config = dict(
    horizontal_flip=True,
    encoder_depths=[12],
    decoder_norm='batchnorm',
    decoder_blocks_per_level=1,
    residual_init='none',
    beta2=0.999,
    lr=0.002,
    beta1=0.95,
    shampoo_beta=0.999,
    adamw_lr_other_params=0.0012,
    gradient_centralization=True,
    epochs=63.0,
    weight_decay=0.09,
)
Rows from block 6 of the encoder of a small image denoising autoencoder, named by matrix and row number. Each number is 128 + 32 x the weight over its row's rms, rounded and kept within 0 to 255. All counts start at 0. Numbers have three digits each.
After each channel's rows are labels from the 100 images, of 14848, where the channel reaches its highest value: "patch colour" is the nearest of a few named colours to the mean colour under the peak; "strongest on" is what is common among them. Only what is clearly more common there than usual is listed. The data: Sentinel-2 satellite tiles (TerraMesh). In brackets: how many of the 100.
# pw: pointwise conv (encoder.blocks.6.pw.weight, 320x320x1x1), inputs 0-79

pw.68:133153109150142127140108148095119097132141153145106112154117146186121161111142129127122144166101197105102111150075120113112122099134108129188157081111141107138062118086091104075159171103131131110110109137145089135195143141122151107140081111
patch colour: white (53); pink (30)
strongest on: snow or ice (84); main land cover: snow or ice (71)

pw.261:173128148147161118154189144122094116176141133126150158147069034142134167141135143105151124137117127142127134072128110159126165127108133150083122066088149150179145159085122100119135104158114115145160122081162114117234129140158114114115086119
patch colour: grey (76)
strongest on: clouds (74); main land cover: trees (46)

pw.274:127137149174092053143115154112118233069135127123151145147121214127134134129131128150157131135081117132161145120145182127131163100160083147209129153133087125109176061142122145109104099071098155104134143176122146137133141157129135210124133096
patch colour: white (62)
strongest on: snow or ice (92); main land cover: snow or ice (83)

pw.244:145161114187099151130087177157113142179140117163137085083115213103095149152112144188143143101109134146110095132084069165110107081174129161198096162132249143100156113119110149128089125072153134160168131153122152180131128091188125109132112107
patch colour: white (59); pink (30)
strongest on: snow or ice (81); main land cover: snow or ice (69)

pw.265:111175110101174162145126169092144104037125145102145116080101207139120109126146121119131151195155151137160081191100150134092133081147111102110138213139075101153177063077118144164165095166133131136185140097108128104169181080179123132133139118
patch colour: white (50)
strongest on: snow or ice (83); main land cover: snow or ice (76)

pw.55:135088110102175094119135087133119148144097106087136237064149106139117205107204067113185128135133099092137149087084102182117112158122082114136095068186107094145115155134136140091078103136082165121194150096120178175107153141164142102206116133
patch colour: white (100)
strongest on: snow or ice (95); main land cover: snow or ice (93)

pw.144:111154161101144068095089151094151099099093169108118047114172075171163122168102153161129083185186133128142130143110126132175142138087042134148077103150185133088138117123193136162125120171091101145111112110107125061151139130255133128142146140
patch colour: black (90)
strongest on: water (71); snow or ice (42); main land cover: water (34)

pw.199:109142170076099156080127124119148123178131170120153193215122247138101120121100118157059131133172146095135134130086171032120093111115166145124119136178109094147118092108133114121119135103079109125117141121110074157089105105124079124086104103
patch colour: white (97)
strongest on: snow or ice (94); main land cover: snow or ice (92)

pw.189:118143105146134056135097203162182138128161128164143110133150178145103132158137126129097086165136116139130113153140146113105118171187135132103157186115145128158150135193109118153147102112159130161116103089170132093120157132120103123142114095
patch colour: pink (38)
strongest on: snow or ice (77); main land cover: snow or ice (67)

pw.301:158105114140075151149201083155088143168154149153134143126129145101149139149155133102094156148104154102122142115054166145128130194199114149137146130138083098166132125131154159122131093161152090123135116102116168122071145229113105117188121060
patch colour: white (52)
strongest on: snow or ice (82); main land cover: snow or ice (71)

pw.6:155178116157125079108086091061167136095145143069154144173101120136139149078122136093164177155127155112158139134102072153156139131138109175071058143119198106158090080131077129115122172145167083119151126057113096125160154107053119098175108162
patch colour: white (58); pink (25)
strongest on: snow or ice (80); main land cover: snow or ice (69)

pw.106:179167104084118088127132139102240162104208145137152140122090075107167112101140146228143154110173098096140115129114136149120254118086152133087195130132148126061159184135140098110149117171146094134143105143088108112092168121095138089104129159
patch colour: black (100)
strongest on: water (93); main land cover: water (69)

pw.183:170130132116150107095088144070128161104125197173112140149077191134080099119147182167142135096126134117102110148144149084135117108103176085160235158107074120165117132164118140133159113128102142152097121111153107132076155158089113156124104091
patch colour: white (90)
strongest on: snow or ice (96); main land cover: snow or ice (92)

pw.107:111108118112100117130070157097092103122154112132124119136064104113095094168137191146117174110168159149163114186161135124147247138147130135132152068114108121058116137121087111149088121169151147107069157158131091151151150115149140140120160141
patch colour: black (97)
strongest on: water (89); main land cover: water (73)

pw.184:121060149098130080116076173175143235120175103131154118177133238145103142096146093164159168098144168091138133122141161185085165125109064120189129113102171142101107119087110165151128197164143118070127112123174136114126159137132113205106172117
patch colour: white (42); pink (28)
strongest on: snow or ice (85); main land cover: snow or ice (81)

pw.227:113175105153137125065106123182108143092121156085163167128104160128217121133146109115173119106124135123136125145122116129096123147169169118169112114138122150143137100117164117169154110124147168085145123161111107104120187124150152057107134097
patch colour: grey (65)
strongest on: snow or ice (57); clouds (44); main land cover: snow or ice (39)

pw.71:116126099093108083130147141048144145114131133135170134144113177182112117129116114236135152107093153130111101159148150123139197086142112089135215154100128101089163087158118134141131082140112153096135197122099159184155145153135132126158142243
patch colour: grey (76)
strongest on: snow or ice (56); clouds (44); main land cover: snow or ice (38)

pw.76:118080092150132128120198139126148137153131096114119091088094142115129141070146128121188176152169163108082165081102129121094104142088129088112052090157073069087113086160119109136124093177102097145139136142179133086091136105161141084148134161
patch colour: white (100)
strongest on: snow or ice (95); main land cover: snow or ice (93)

pw.264:091116124129099097146112179115111124102143176100136109123075205099134098132148192133115119086118132130128137201099157165124115117148068173184172170115086107128163115130144153153112125163143083132126151182164163202115154116119150076123141185
patch colour: brown (69)
strongest on: snow or ice (63); main land cover: snow or ice (40)

pw.245:160145126148046084125067138070165143182144172139145120146078140063106159112155077154162142047140138155121161160139125155081126131073183153122177137115104148061130061151069111137124120089129139164157132155130088131141103131143152113156102156
patch colour: white (36); pink (25)
strongest on: snow or ice (86); main land cover: snow or ice (79)

pw.153:221144140143118098161144147145131128119120083103114157142128199101138131146120119088104100102139101120169134112100127132152098255113153164192130199094116128122138099121113081182062039131114138109143112154123157055107103069110089150082149122
patch colour: brown (72)
strongest on: snow or ice (51); clouds (45); main land cover: snow or ice (33)

pw.119:112165107174131081109161111125136117161123162111092158111112146088219094126163127112091131112160154153128121163135157132108145104124130127137102087134110119144185117115132159137125072113108109114165138146097153125219184079170177122095151119
patch colour: pink (45); white (36)
strongest on: snow or ice (65); main land cover: snow or ice (50)

pw.58:105154165146092177121138152105143098136121198169088100120163044095129082123154108136105174091150108202105131091126160145181078138115139099178169162095150092064136122138104096170068149123089161084150143091131133122117080162083152162104099091
patch colour: black (95)
strongest on: snow or ice (49); main land cover: snow or ice (36)

pw.149:130138168135101126130119152100115166079092130125085186160104097138168141055144085102099119105144191059105097135120134095119102127136093160121142116107146086151172151124129133137138071122148179108226086136113139092145083130149144090087143111
patch colour: white (37)
strongest on: snow or ice (90); main land cover: snow or ice (83)

pw.256:121114135098111130115099206135153151117094141105135100117163074137139096100112129136132119139167100131124103159080099115114135211122152177126177152106033104115114151147060149159105104141108143134141152086146123134122154128152172157127109110
patch colour: white (97)
strongest on: snow or ice (96); main land cover: snow or ice (94)

pw.177:075104094155133112148133186142187127088133083119152106104141202119115124145136160084125091187127128115120147132067135133103156113103130162099167152112119130111147118084167168168127050162153138163131153194165135095106149078109126111190153112
patch colour: white (73)
strongest on: snow or ice (89); main land cover: snow or ice (86)

pw.231:108110121099123162161158129173115098152117104150150138134125082101118129158102164091115110126099179159163119106135172170121086138126086051038175056147163112119176122126179150108113074115161120138125150135097173092098185131160118074186060141
patch colour: white (44); pink (27)
strongest on: snow or ice (73); main land cover: snow or ice (61)

pw.54:125136075072126062125152069147120103168100159086169155102076234149164113112224108141192158194179148151136144157124161136119076133097157139159145081104084127144101108129106195143142157093166127101126071124137131116100089116129134110125196152
patch colour: white (100)
strongest on: snow or ice (95); main land cover: snow or ice (93)

pw.95:139121148175156131185178193121161095228091135189107156157186124040085064148128167099147100071079128127156113103128139091105115106107132102134165117200174127109130122121154142166095115088086141152103143122138094095176168097174172148119113125
patch colour: white (27); pink (26)
strongest on: snow or ice (72); main land cover: snow or ice (63)

pw.8:086130131101128164198208106135131091149146128135139133055072165111192157103138096171165154109100118110062141142120146171124088112099129138175118140167118185160138115112089165134079115151134180163135182082091158090160134175106158117248127148
patch colour: white (95)
strongest on: snow or ice (95); main land cover: snow or ice (92)

pw.263:095153236092088086082128135063144113088108141184121112107063134074074134147139124126140122133091107061134148129153218119130142112148128180167129122143062137074112102123126126164091059092103162111138134124127083095119122113153105147084139127
patch colour: black (55)
strongest on: snow or ice (68); main land cover: snow or ice (56)

pw.30:127174093102119121089139086213135134185180154049169126142165114150139126160153149135099126126103142078131183058105137144141117118171160126137082115114099152107203099119112155139172158153114095152096082080160124163119222174147174129094113093
patch colour: white (50); pink (35)
strongest on: snow or ice (59); clouds (41); main land cover: snow or ice (38)

pw.252:195125080144158029113134124120067136127111186108132147122078142115162121101107165105132136085151068098185074157132137150145130175163061175150078101094060106050114127077128083185132139169136174114145115182172119122136141132125192110092121101
patch colour: white (52)
strongest on: snow or ice (93); main land cover: snow or ice (86)

pw.36:152112143157151134132120121085097126120126199156088112107040109167090159128127110113122168109128114139158111117089193135121098168137111141179165131128128080124110086084089121114113113128054141092104160121166129136112073140118186116129089129
patch colour: black (81)
strongest on: snow or ice (56); main land cover: snow or ice (41)

pw.309:156199084139124190123093140148136173152102104100126109118033161184142114164162115127124095118087125099123158140088107119072194156084158151186108104144053127118128156134120121162116073146067155130110140197169120117141087123114148127111153127
patch colour: black (95)
strongest on: water (88); main land cover: water (82)

pw.248:104148111134117145122153156089187121127073166156170132096140134150149101091146155185149125134123157145210153162172089088084173100057143099074152094118152091155148142149122107142115120079154095131125169163167141183107124146157130132098095092
patch colour: white (100)
strongest on: snow or ice (96); main land cover: snow or ice (94)

pw.210:128121130138086040124119145147106152106129122114131142149037076139152158147097170142129140110135153144161093119142122133131080036145167121163107105155109160111114058135210176158093064105127103098170121150199191128093240050161167121089151100
patch colour: white (63); pink (30)
strongest on: snow or ice (87); main land cover: snow or ice (79)

pw.181:177132191062129099117145123126098112134161094176096105152126203122097142085150114099180147137140087170085146075106140212146146193161138125112126110154119154151133160120147095084122105160121135194140090148113108121138089088107125132154188166
patch colour: black (97)
strongest on: water (87); main land cover: water (66)

pw.11:119181137142116110112124176106092122138159135127106169089095221102106118124166126158119175095131141117117124109107122140099118182136186117165166148135091129086128104169134107137104084155046144077117183113200154099139115107117164158134135114
patch colour: brown (78)
strongest on: snow or ice (45); clouds (37)

pw.16:101137142132149162139148075166146119105106165116153127141119217078162109109096128150080102143129120102142130167114112111129124129140101092184088197155082134128097089127117184200089143147255175079083174072136140081093148211153130118112125120
patch colour: white (100)
strongest on: snow or ice (95); main land cover: snow or ice (93)

pw.34:144123168138103136154105149083154116070121134156113117149069146078105170103145098113170115083119124066149108133102140154141117129108110106192162145106131086085085113141084179134071141225118114086118163087155154142137129133145155203110138073
patch colour: brown (66)
strongest on: snow or ice (66); main land cover: snow or ice (53)