Rows from block 2 of the encoder of a small image denoising autoencoder, named by matrix and row number. Each number is 128 + 24 x the weight over its row's rms, rounded and kept within 0 to 255. All counts start at 0. Numbers have three digits each.
After each channel's rows are labels from the 100 images, of 14848, where the channel reaches its highest value: "peak on" is the class under the peak. Only what is clearly more common there than usual is listed. The data: Sentinel-2 satellite tiles (TerraMesh). In brackets: how many of the 100.
# pw: pointwise conv (encoder.blocks.2.pw.weight, 320x320x1x1), inputs 80-159

pw.38:133098089169121093100146148148167106139154073123134147149123100150094114175155114145105126112139118165091116104127108144138142127152124146108124144136137176180139129127095136139107140125109116130132124161141148102107120148140140167122179106
peak on: snow or ice (72)

pw.174:118123138104155145158117129097135169130145161187125115169123099116102145162119129098130156145128108106152138091143136144108104096127158166123114144149144136154140083107139106164126090109136147115154116140116131094171135135160118144115140148
peak on: snow or ice (96)

pw.282:132146109159136161115167122142143125149126113151106107120106130125140173134128187107115134158134119125108113137088147086188107149138113152113136126147116115128086137095136141098127141108129138170144139124100107082137099105091115135157146148
peak on: water (65)

pw.41:134100112146113122154106148124122151147146131134110089170162140111134119072119158137146136092106116106112122113199165157142149123135153101107104144130136158129146133130106153096157142129124115123136103121112146115065115134131153136112133144
peak on: snow or ice (64)

pw.233:143117124125121124150087148126113153150162115116133114131116161150120135126066164138095131112105147126116108103136178121117148129125126151135111146157108115110154085166174133155130091108153105116130126091116147122150132109136078093125149161
peak on: snow or ice (36); clouds (29)

pw.24:131106093151120139122077140094151111153157128112171120115132148132126120115154149158116155117121135106112096106161121093152129130133112130121132183126153156148122166143105151136129161102140150110146106130133171134124161082112128103172141107
peak on: water (31)

pw.262:098147128152130129130141120146133151132127077087171104123133092081114152124133138126140157126140107151120145106139129115098125106125135109129168135126162138157126139159129125135127166118126167123136136108114099158123109112138143130149116088
peak on: trees (41)

pw.256:124114109158105151179153134141173127118104158117145148128128087120091134131087174107100087131112140152116136152161112137115132172145111140099112136098104110094106107112090096076110110110135122132096138121120141136162134139132147120142146148
peak on: clouds (50); snow or ice (36)

pw.79:127129110155138175102113142141171132147144123126112172112130112153129145126082132130157114141141101149153141118090115114106118141108177095136132115116162113158136133091110113092149110148116120124120132124123123147142083116112152134116123111
peak on: snow or ice (88)

pw.181:134091104107134118079147098099140116123117101105093133147119140108086180143126084137137190129129099142091156170130158122129090109143100091138199135116118138107124158135099113075109128122168114094146122115143118103118129146137169135137091122
peak on: trees (44)

pw.244:122126097098166136102147138088141154116113115111113147106099153136117143161095160160088147090108116122108140148089125068090147128131122159162171157107116128116103134138180135163121129100134153103104139098095136148110121131171120137141118157
peak on: trees (46)

pw.231:129125118119123162143112127120135135127142111132126132104104145146127078116127159107159164145164077089159116175118116185127121119127167137134134135129108131133090129162125110131160164163127145105099136091127140101140124144087124132094140114
peak on: water (35)

pw.7:103108118117124162121109134120151107138113179114101128138117117114125167114137134092101106106153095128091146128129127119143114144176111103157162128140097091115128158110169153149132127119119134124119101116124125112135141119117133136112158105
peak on: snow or ice (61); clouds (34)

pw.128:120131132130130156082142099146143141154111146153143127095115133134112113153128104126102153142144085113129132118143159098116169134151129111115134132115117116138097121133095145100102157159133168114145145118095148119084183139138161131129123133
peak on: trees (41)

pw.139:130124096125111133120129161148140136140145067075083116190122117132107130142132167163176142126121126182098124150151138139150142130155145160131127106109114191134131125108120140166164165123177124129126090110128146136115080144100172125085125106
peak on: snow or ice (51)

pw.113:122163130137217173142097185129097108125149151113110165132122136118132147088164094101132119164148178108120127157118138163135140088145139135180102117119152157122140134109125122194105132136108170089113105139103153107122131095160109185138145112
peak on: water (28)

pw.291:121105087146164163129101171146130100099105141107114119127112163101107119040132137070147099120161101108119131154102148176162141118115142115120122146110102138126131151151110144132139138125113145112147119118117145130125125135117099110123098150
peak on: water (76)

pw.164:119083112132098099109153160142123142103094106157102128131113154136143145109112166111173140152162122117120123151136150168087158132136171144103157157140174227126139158109119129136135146099115174146133093162095110126085119134144123119108136120
peak on: water (47)

pw.270:101174110126159162226097116105142126121122118080082163111113146108138106122121117092108143105100134130142120148143157095175120125131156175131105133119122121106099137084156144130132132090113122158142118133121127126160114148126108096145152207
peak on: snow or ice (74)

pw.280:119160087084179151135092146114095132118123130114134127110122132139118116133125159111131130164127153110136164150107114106082095125123132125123140130125091141114150178119095133136107113137128172157123129117113115158106140142127136134143127133
peak on: trees (42); water (28)

pw.275:142101162123188102086131156117100157113120101132110100111133137145148136132118166131154110173129118068156139135154129126178143146159142106094110158123120181113135142120125146116143110117123127119131111116120126128130157166108130127116149105
peak on: snow or ice (44)

pw.295:161112138130137145155136131121123174074152150089115134127170147145137102132120091084114152116150121097114119126117118151108165131125120166129167107123130149092147143119142173162114133156142144083109112123108159146096139130134117132083128125
peak on: water (84)

pw.130:128103154134087138127081141167121150094169151133090124122145167094097147109125124150147112123113141124158105076143126090129121115153132115129108146190128223106180111123161118087180122102152137122125087077123134155115134125092148133125147087
peak on: snow or ice (58)

pw.259:103105116150114123127109224137134166143124110145104097153135099108112113093115151139095145125137149090111136136167124125093128135143149126167104126127126190142112169178096176066120116069124132164125124143129125161136112106134124127148137145
peak on: clouds (27)

pw.159:141113122128128125121115132146132131108114131129136143118158137110129088132115103153112153146203083153143099132144171155076139159096188151112119114142124126129149100153089112177129153144111171141091114093097113101131129121142129123135158124
peak on: water (78)

pw.123:088114101166135125131078121127136169093124130143117107136168171162134123162156126135118145129123155107100096124156133113135138065151184131124088136087140121102125112113096165106155145089124145103131110135110145141156119122096157136121158186
peak on: water (82)

pw.151:114124078165104117138094138112147148142127143162095140129114127159147159104158135114149155098117091103148134155121111116096142094145128146096129115082124112085173168095111138116111146149122165136114100091113161133113155131127134101138177169
peak on: snow or ice (83)

pw.156:134111122108149169106150101131111159131122141115092113104131123110133129115141126076162149129111131111135131122136156180114127112130131118093171115142145126124142104158130131127100115092100116141120144116147132158153124112133132128101125118
peak on: water (73)

pw.185:082115092141103106128110139118132155134131141129073164165121182120125148140108139162136147106118117116105104150115116146123140168151145101122133124123137110121091179086096126161144163138110103130145101095118163146129119102096145110121192100
peak on: crops (41)

pw.116:126117119107164104097132116168128109071109116095104122194136140127129129127099112116124111135151181127181136086096134093122138125131148119114135135145144123139159094111124145133092134126132166096138063125142148117142130132125134184143139161
peak on: snow or ice (50)

pw.242:106115119123119117068149081128110170136129114134134145113136153146147176126145115120106123159131087129129084163145107125123112137116161150137088116132169141097099159145113124124149127123090113118090127091149126123105117111123153117159158111
peak on: water (30)

pw.6:130134144128131132163094124146130123162147102151122130163153110137102134162101154135109091126149132104093131137109142152113113152148126137125135138149084079168112118142084127174092133131117133154106104119124159134123193162186148136107095112
peak on: water (73)

pw.226:153109119125111128097139120126127164141109150088128109140126131137114123094095148093141153136132172138164109095137126103135129122150150121140137145121143135100111099129081103116136114135124103155156142108144144131173104148127139163154152112
peak on: water (43)

pw.167:101133078118143171128124146086111148111125075078068118186139156106116136111110137158137171113129147114126139151130110121142139107117103139166133090169150093109135189108070162115145139149137161153117099126127164123128107167126121163099129138
peak on: water (30)

pw.51:117109065141159154103152099147131115135144082131108142118141171114128139105105132071114126107109080113128136141136130097111116138161160133144128160160148114157083159111109134084139140110126157135117105129091135152123103120108121158126165133
peak on: trees (42)

pw.153:118130118117134133117139114141136127173128108121138141123092099085165120255141095214129138116106118116133142148126177124100104165110107116108137138128145125105109154146139125140114125126103110114109115130107143110156120145135115126108106163
peak on: water (91)

pw.186:125150117117104085184106128111102135130110129141103135126175179149127172146162133115126152095127109139096134078105078127156114152144117131125125138113074094099159099084105115109093116135121158150162103155133115110122159126137137130174153117
peak on: clouds (52)

pw.271:124144111122110141147125130112146135160144112144121126147129161143056197181154129077128117110136114117129142130175109149094147114142123164127078114158083137148164129122137143153132096114115157157134181114116137113149126126139131112146112098
peak on: water (62)

pw.200:134089140123129145134121145086122148136141126148103080137117153123108137081130180066109140129126152156147115174148146116150140135130146161131162114114088161106104121109141173116133146140118118082137190117132143107148108090120108132146138145
peak on: water (45)

pw.308:129125169097156074103113100128138114145126114099122125146113120174134159115107111144120129120115098134104115138126137125157163118118118131147098077131148137136118137144128130106102132139122145114107135111148157112143114123144102128101127139
peak on: snow or ice (95)

pw.276:137113125127140125092132176128101150142128113116142151089150125146117121146143157188132158114101124135126161198121116148127153139105141111079190143144155116069111179089108121103116152161093158174127138081116099141122180111129158128165133123
peak on: trees (44); snow or ice (33)

pw.237:125109076141124188122114194109157136118191150128103135145144163133101160130127143075110117127113125113117113137116155124162116120132141095144120129073138187076110131115094154099116111133134103100142097143130107099126130085089143142118121123
peak on: snow or ice (54)

pw.141:140116140132124126129119117115162090113087122124072112168157131129120099131123105135155125122154139177140138126155090086158149156105129117157144121099110137124150091134128149136157122161128148142134167169172097126145087120147130119125109139
peak on: snow or ice (95)

pw.101:123124110143123163101069140112120128082069157132122161158111161126115137123160128111141142138129120138132106112145149087125125119138132128122116110167161154147130124154145135097101128142095129126124118137156121102144129135081113108094117103
peak on: snow or ice (68)

pw.162:132114068145160137135136171091116128129125141150097135140112127147124152154116111120147147125122108122191137142123125120139109152139152116127112144112109164082101139088087144125128120179137133128154081117144152109110094135090102123117157162
peak on: snow or ice (82)

pw.69:115127112136139124108099116163115118091110101119147102150130158181103146115135156107113153099125101145131131162109105119105177124146153138140151144115098142135104112093086116097174147117106116109148063102107128134121130084145106098132176142
peak on: snow or ice (80)

pw.173:156115164108157100124131125078142112130117113092138127122107159093115155147114136107094153135148101130169178120099144124082131126099108118123188129124135107119106092136147136107128168134118129101129110145134156127148108112116144130190128132
peak on: trees (46)

pw.300:095152119135133148119115151162094086156140129111127116101153132145102120140093125099113119144141159146128156120130095137119142172127154131162179147133145119117137139110110141132120100102095154146115114120158113123178116125134134163140174116
peak on: trees (48)

pw.55:096067090161154108147097146127137143168176118076147123147152114140133142141118135112128156104132125124104151187157164159134131151141120142138149122153110100115112167131081116139127104082176125118129144113099151125107148103105150134128140093
peak on: water (86)

pw.255:139145134154108103119116122173106144117126099124100138130161126124125049085143144143119106103138114136154137118145106102133126144102135126136084164132147141103101145148216100160161111143121135109108140111138130115105138173129154153141167096
peak on: crops (39)

pw.106:161094086155101125136148112143168121111111105104123111139136131126151142125157139147108167126101113126109132152116136082132125095114125121097102144102147140099101140113085136136147165119147134153158119165119138114109132120089120115115109107
peak on: trees (42); snow or ice (32)

pw.165:128142144129122145093123255146149142141125178097105127135152123110109134142100130112130150113123142100109084107107108123128137129161134133137116148139117094148142114087123148127111126120134143146100145103107110139136108100105131096082143122
peak on: clouds (40); snow or ice (39)

pw.209:128087141146161136083149145162158134092103090157128094136122106156127155191123138120093130098128093112168103089119120140100132076127169147104114105094162108141136089133138140154151107143118124111141112079129159106131138100114125133112147153
peak on: snow or ice (89)

pw.136:124140091114113166096061155103096135127139117172140115095142139111142165154097107130118163116135086137127112141091124124113102116098183124167146154135113086091134129118119127111081113088093166100105144108092116137168146140138141178115140114
peak on: water (28)

pw.34:200153098130166175112149121124126129125124129150104134121140141136136139182148125093118140106117129180114087102125119058170106138145144134120134131130085099108157101107101143130117115117164115083142113154145128133112181145064107183110146123
peak on: snow or ice (63); clouds (28)

pw.10:146104091128147136141158108085163141135119112111133094110126134116125127114117120142126133103110118123146141100130125121114134141115151110121105151141135148125151149153127162128140124122135115098148170102131155137102105125129128125139112132
peak on: trees (41)

pw.12:138060133107118138169110116146106151097131110135140149103111180096108106181113111125130104160122092078141123115176118132108117102156129163076154169156104122161127097142125132152154121141099107103115167145118097145080114101142162103136108123
peak on: water (71)

pw.147:112119114146124132095076155132102101138156113132138131113133125149145150113139135065135148144121123124147128102122121115133104126122137082150096135103172161135105105087104143120113118122120190134127109140121102144122099133123141154093160099
peak on: snow or ice (62)

pw.39:180115058133125106137113158127125125116154102099097156128139112105139114148140134123161167115144116127129127119146062136142140153156091092110149107144134117170133132095121113127130147106142152116170097080164116143107108098098138135116129079
peak on: snow or ice (81)

pw.122:154105133123111106087147123110131147102097109131128100161115152141128138132116153116140130092109143153107121134142173151111138108117080150107170104107154159116149155128114147120135104126115119135175084166103115100096167146098151129098097078
peak on: water (43)

pw.212:134116167152131166146134107140170129100139099131137120111155132093089157201145150144120175120128123113135171180158157142119137066123154106114115111138118155122112120147141146155143121123099167163109121117148153133139104166095115146117135115
peak on: water (84)

pw.252:122155087135082154138123161137113130126202125115098137126135108108140112121122095125115134105128115100111106143118155113118146148178142077136145159128133114118124156099112099127098102085096122088151086133138126154125176137129130158139132095
peak on: water (43)

pw.208:134124152163139146095126113117158143157125163082127110126138153102147171090138162118070112132110118168111099152139112113122126123172114129097112124117133154105127160127146084127148096121138119145112133123153147144145085169129150126128187118
peak on: snow or ice (75)

pw.133:128149120137151107123141116154131128175166135114092118159152127125118159102108178093149111117176127120148104100108119113132123146134139135125152123091101105106110145146130131158139158097123116124136126127123162119138095156148121104091119136
peak on: water (80)

pw.25:144102101146120126117097160133129129150133106123134126154113130135130142130159145103152135106133130115143119119141167120185143146141168145156113125099147151127152137108122122111149161109102137135131060118118138148084115123117147116160140124
peak on: snow or ice (34)

pw.198:100159133168154108100162147105159143116137147162132131160151125105096131116146118130160119098108138105180153143130130128120139113134116102141150128111111157120171116105091086116166104132089150156106100123100141102143101092106155138147091124
peak on: snow or ice (74)

pw.53:132136092108147127132113132118124099091140141126115128136136139121170148137155117137116169130164199083123112138141123122121099103086109117120156167122125128144149134119135145100120158135132117141180151126123109135099144103144113136091158145
peak on: water (51)

pw.298:127127136134139129155108113123092129104138106119090115136101124133122112124125166121122124167117114126093124083152142095145123120171132119135116152120107171135151113101098133089100117139135132153108093095143115145164134112173158107147163108
peak on: snow or ice (95)

pw.160:123105084187112100108134155161134130144142102102144122148145144154126143127127153118166175145151179114136130158093093122104137157132159109105169141107125132160118108119108141119155105095109117098086132092201101129134163153121132152119138074
peak on: snow or ice (72)

pw.57:163109135139136138121122111116148167146109164082114107110097171121122092129111137117153079156115135137121109182135112176144134097129123154135180164134100103118151140136121138168139138159125104090107154090147126148132135125122116148135117081
peak on: water (52)

pw.284:084096129113148163125110136141095144121165160159123167083170192095158130107127117085118127116115124082109123155074157118093197149146109166140121164146090113114157090182118119111164132119114149128079146133147117122138117097157133137125133124
peak on: water (36)

pw.8:126124105148148120131092089144127128161168137107163102124124132101168118121121147162169136152150144135155129095096139169158102146140091150141154104147091087128109082119144149129134090153133134099139147068104120129124135095112125143156144126
peak on: water (36)

pw.63:092138120114160109129131139162135074204155155101120151130139148127138173113159102099121191109125119151117116144102104105168124159161185135124115128121111111105135162112109130092122149141137153100147121167102127103144100099139106138142171134
peak on: water (80)

pw.210:106139152143133097119088114137122111152122142114150107113157135143124149159159141130114133107157109130132138170157151070093131149142120111126101113092099110118138119136114160131121129117112148070159117132134117145150102124153110094145164145
peak on: water (28)

pw.285:112128107121093139123134148133126094140151120133162133109115109111107137135120160111121133133086091158128131118138140157089121184107137117096187126143067125101199159115091076128121100092113150154098064115121135156108163097085109150135130164
peak on: trees (44)

pw.60:105121105115128102112113120121128149174120124133154118108148104117149142177101144074117138113166152167094158135149151139107166216154141087093104116150074080149113160108113125114103122099110174119111127117132145130112186138114141117126114143
peak on: water (87)

pw.229:147148126132139137127142106125068137135132146115108183155130136103171110104136153150119121101130149147172086087110097139109160111152133121137137127127145123125084155136175155166093155135137135158081158106140130139151125159111150139165158163
peak on: snow or ice (69)

pw.21:116124134113144115145141164126137137172133185100116106134108133144149181132110136153152122136176129115098099117097133106156134149156107148131141107143117133145160147112113129116141110119097134131096143111182098130135116140158133117121112140
peak on: water (84)

pw.189:080125088123119127107116117107113157159104125102105134160127181137151154112124148054123143098118117132129106072151130094081099154134120116163128118147124152126126114134123162118134156108145138100137133101130151073117120129115138085119124104
peak on: trees (47)

pw.74:115124136164152153129079088123114111130138140128112125151146174129108157126106108116173159093116159116134065121081091105130145141145177141140147122155087140086122127100150131143102163117139146140095119135098178115128096170100125112138162073
peak on: snow or ice (57); clouds (29)

pw.246:131087073161121122098135127124165107127138104107157131135137148147126156097112096086147134141125166135136153130139136159136138126124132118126140148082102099151148144107119156084139139112119111119188131128119154133162197135140135194106114139
peak on: snow or ice (69)

pw.313:097151079126145184152096061120138073129169098093161142106151158093131131143132127096134149113115108102142141114108154129155112141151137128150127105101130164095143148122101146121112131111109103107142091114141139089123125107150148107145130102
peak on: trees (41)

pw.31:114140098095128093166121139119112094196126138110148160165131135102170127136116129135116147133146108123140113077139134123100141186119110112133160145102101125138121167103108110118121118143139118195096118155121151163069147114154111119130141107
peak on: water (84)

pw.241:131161097135148169141145190160137128136109098103108120104097146094121146086088097138144101098178151114129148123127115126099124098111144109146117080154113104120142114149059131090148121151146096171146061119106120115094149105118152139120116167
peak on: water (44)

pw.1:121155121130161169106128216160117110120159096101098084132081102159137095135075140112110115110152120103114151156117142129166130127099138098143132118147122102133189124146126161132138129121109131173108128178108133128069153127078136115120115144
peak on: water (27)

pw.132:110119099108155117131135157135061122161135151159161115130090126073119130128112134155147137122109124107160098106094125153158099169113140104091182103108119120143141137125107118129088160148138144112156103188114108140096115093099126113122116130
peak on: water (48)

pw.192:102129074143113137137121168101075139114112135140117086092165155131147138120123095052132155088142140094125123148124153109108139149162168169099118124140111111095095137110083094111063131145072170143127117133096117137088144140096156115117152165
peak on: water (83)

pw.243:112126136140168136153126144103078170105114138130096158141098170131104108087095134111159117116146144127161137168135115135134143100105177112141192166155097095128138087130132102152149153105133128025122165125114128114131135093148090141138137133
peak on: water (89)

pw.109:160103108131120122180133246128130101147099194121115135106117176112116135099128153124108154118127102097119154115118152109110140127142163104144139135124089104125123120137112155103123128144131105134139121136115118121130104106110153117121092125
peak on: clouds (45); snow or ice (44)

pw.171:146097112103120135136102148084142120075080105141113144146110140121130127131161161085131094119116139124086112136119129106151104113122081090121180120127124134135116148205109138199171135104190113155111157089125113150123116087132105123147123136
peak on: water (76)

pw.180:141108112142129157148093138105153101124142134131085106163131155155096145120089112120158116031128111098147126095140103130137169129117149117141120124133100096088089156098142111146082119130129122116102113112101123085132108086108121139119123124
peak on: snow or ice (71)

pw.239:152120145115126130110134096124152092101105096094079101124172122136105148111101126125167128105143109114137139111124102080110166076089127139167102117121115128126166153161126113186149153079116129139137110086090181116145099147129138139096116111
peak on: snow or ice (95)

pw.248:108122106121136121147113148124112141139086139097097110114129107123165132151120107087120134185132106127112128139112109149157123119116163114123165123104194102082102114078090162126133102118130143169118120089119102084156159092156107122137119096
peak on: trees (44)

pw.37:103128079158105153160121102145115125068096127090128125167151132090127163088108167107124136114116114122125143105122159139126141051130136141165127160130111150088119105113163102121151110124124124144091121124102113146115091111129123147098100134
peak on: water (84)

pw.188:135149093152122181137143158124139135097161128117076112123125173156142137107109104107138181162102134149149106144151111135139168126153163150183110127122134144113093113150148097155153141144141134146156113122117150121139151138131102142117128173
peak on: snow or ice (58)

pw.307:135181113143150144161081184132114134150159120167113152088132138138152147100157179089103139118110144108123094140108118129168094109150123131152143100116088126090115164070108109121124122160095091158097114141144163107141167198109124124153129168
peak on: clouds (43); snow or ice (43)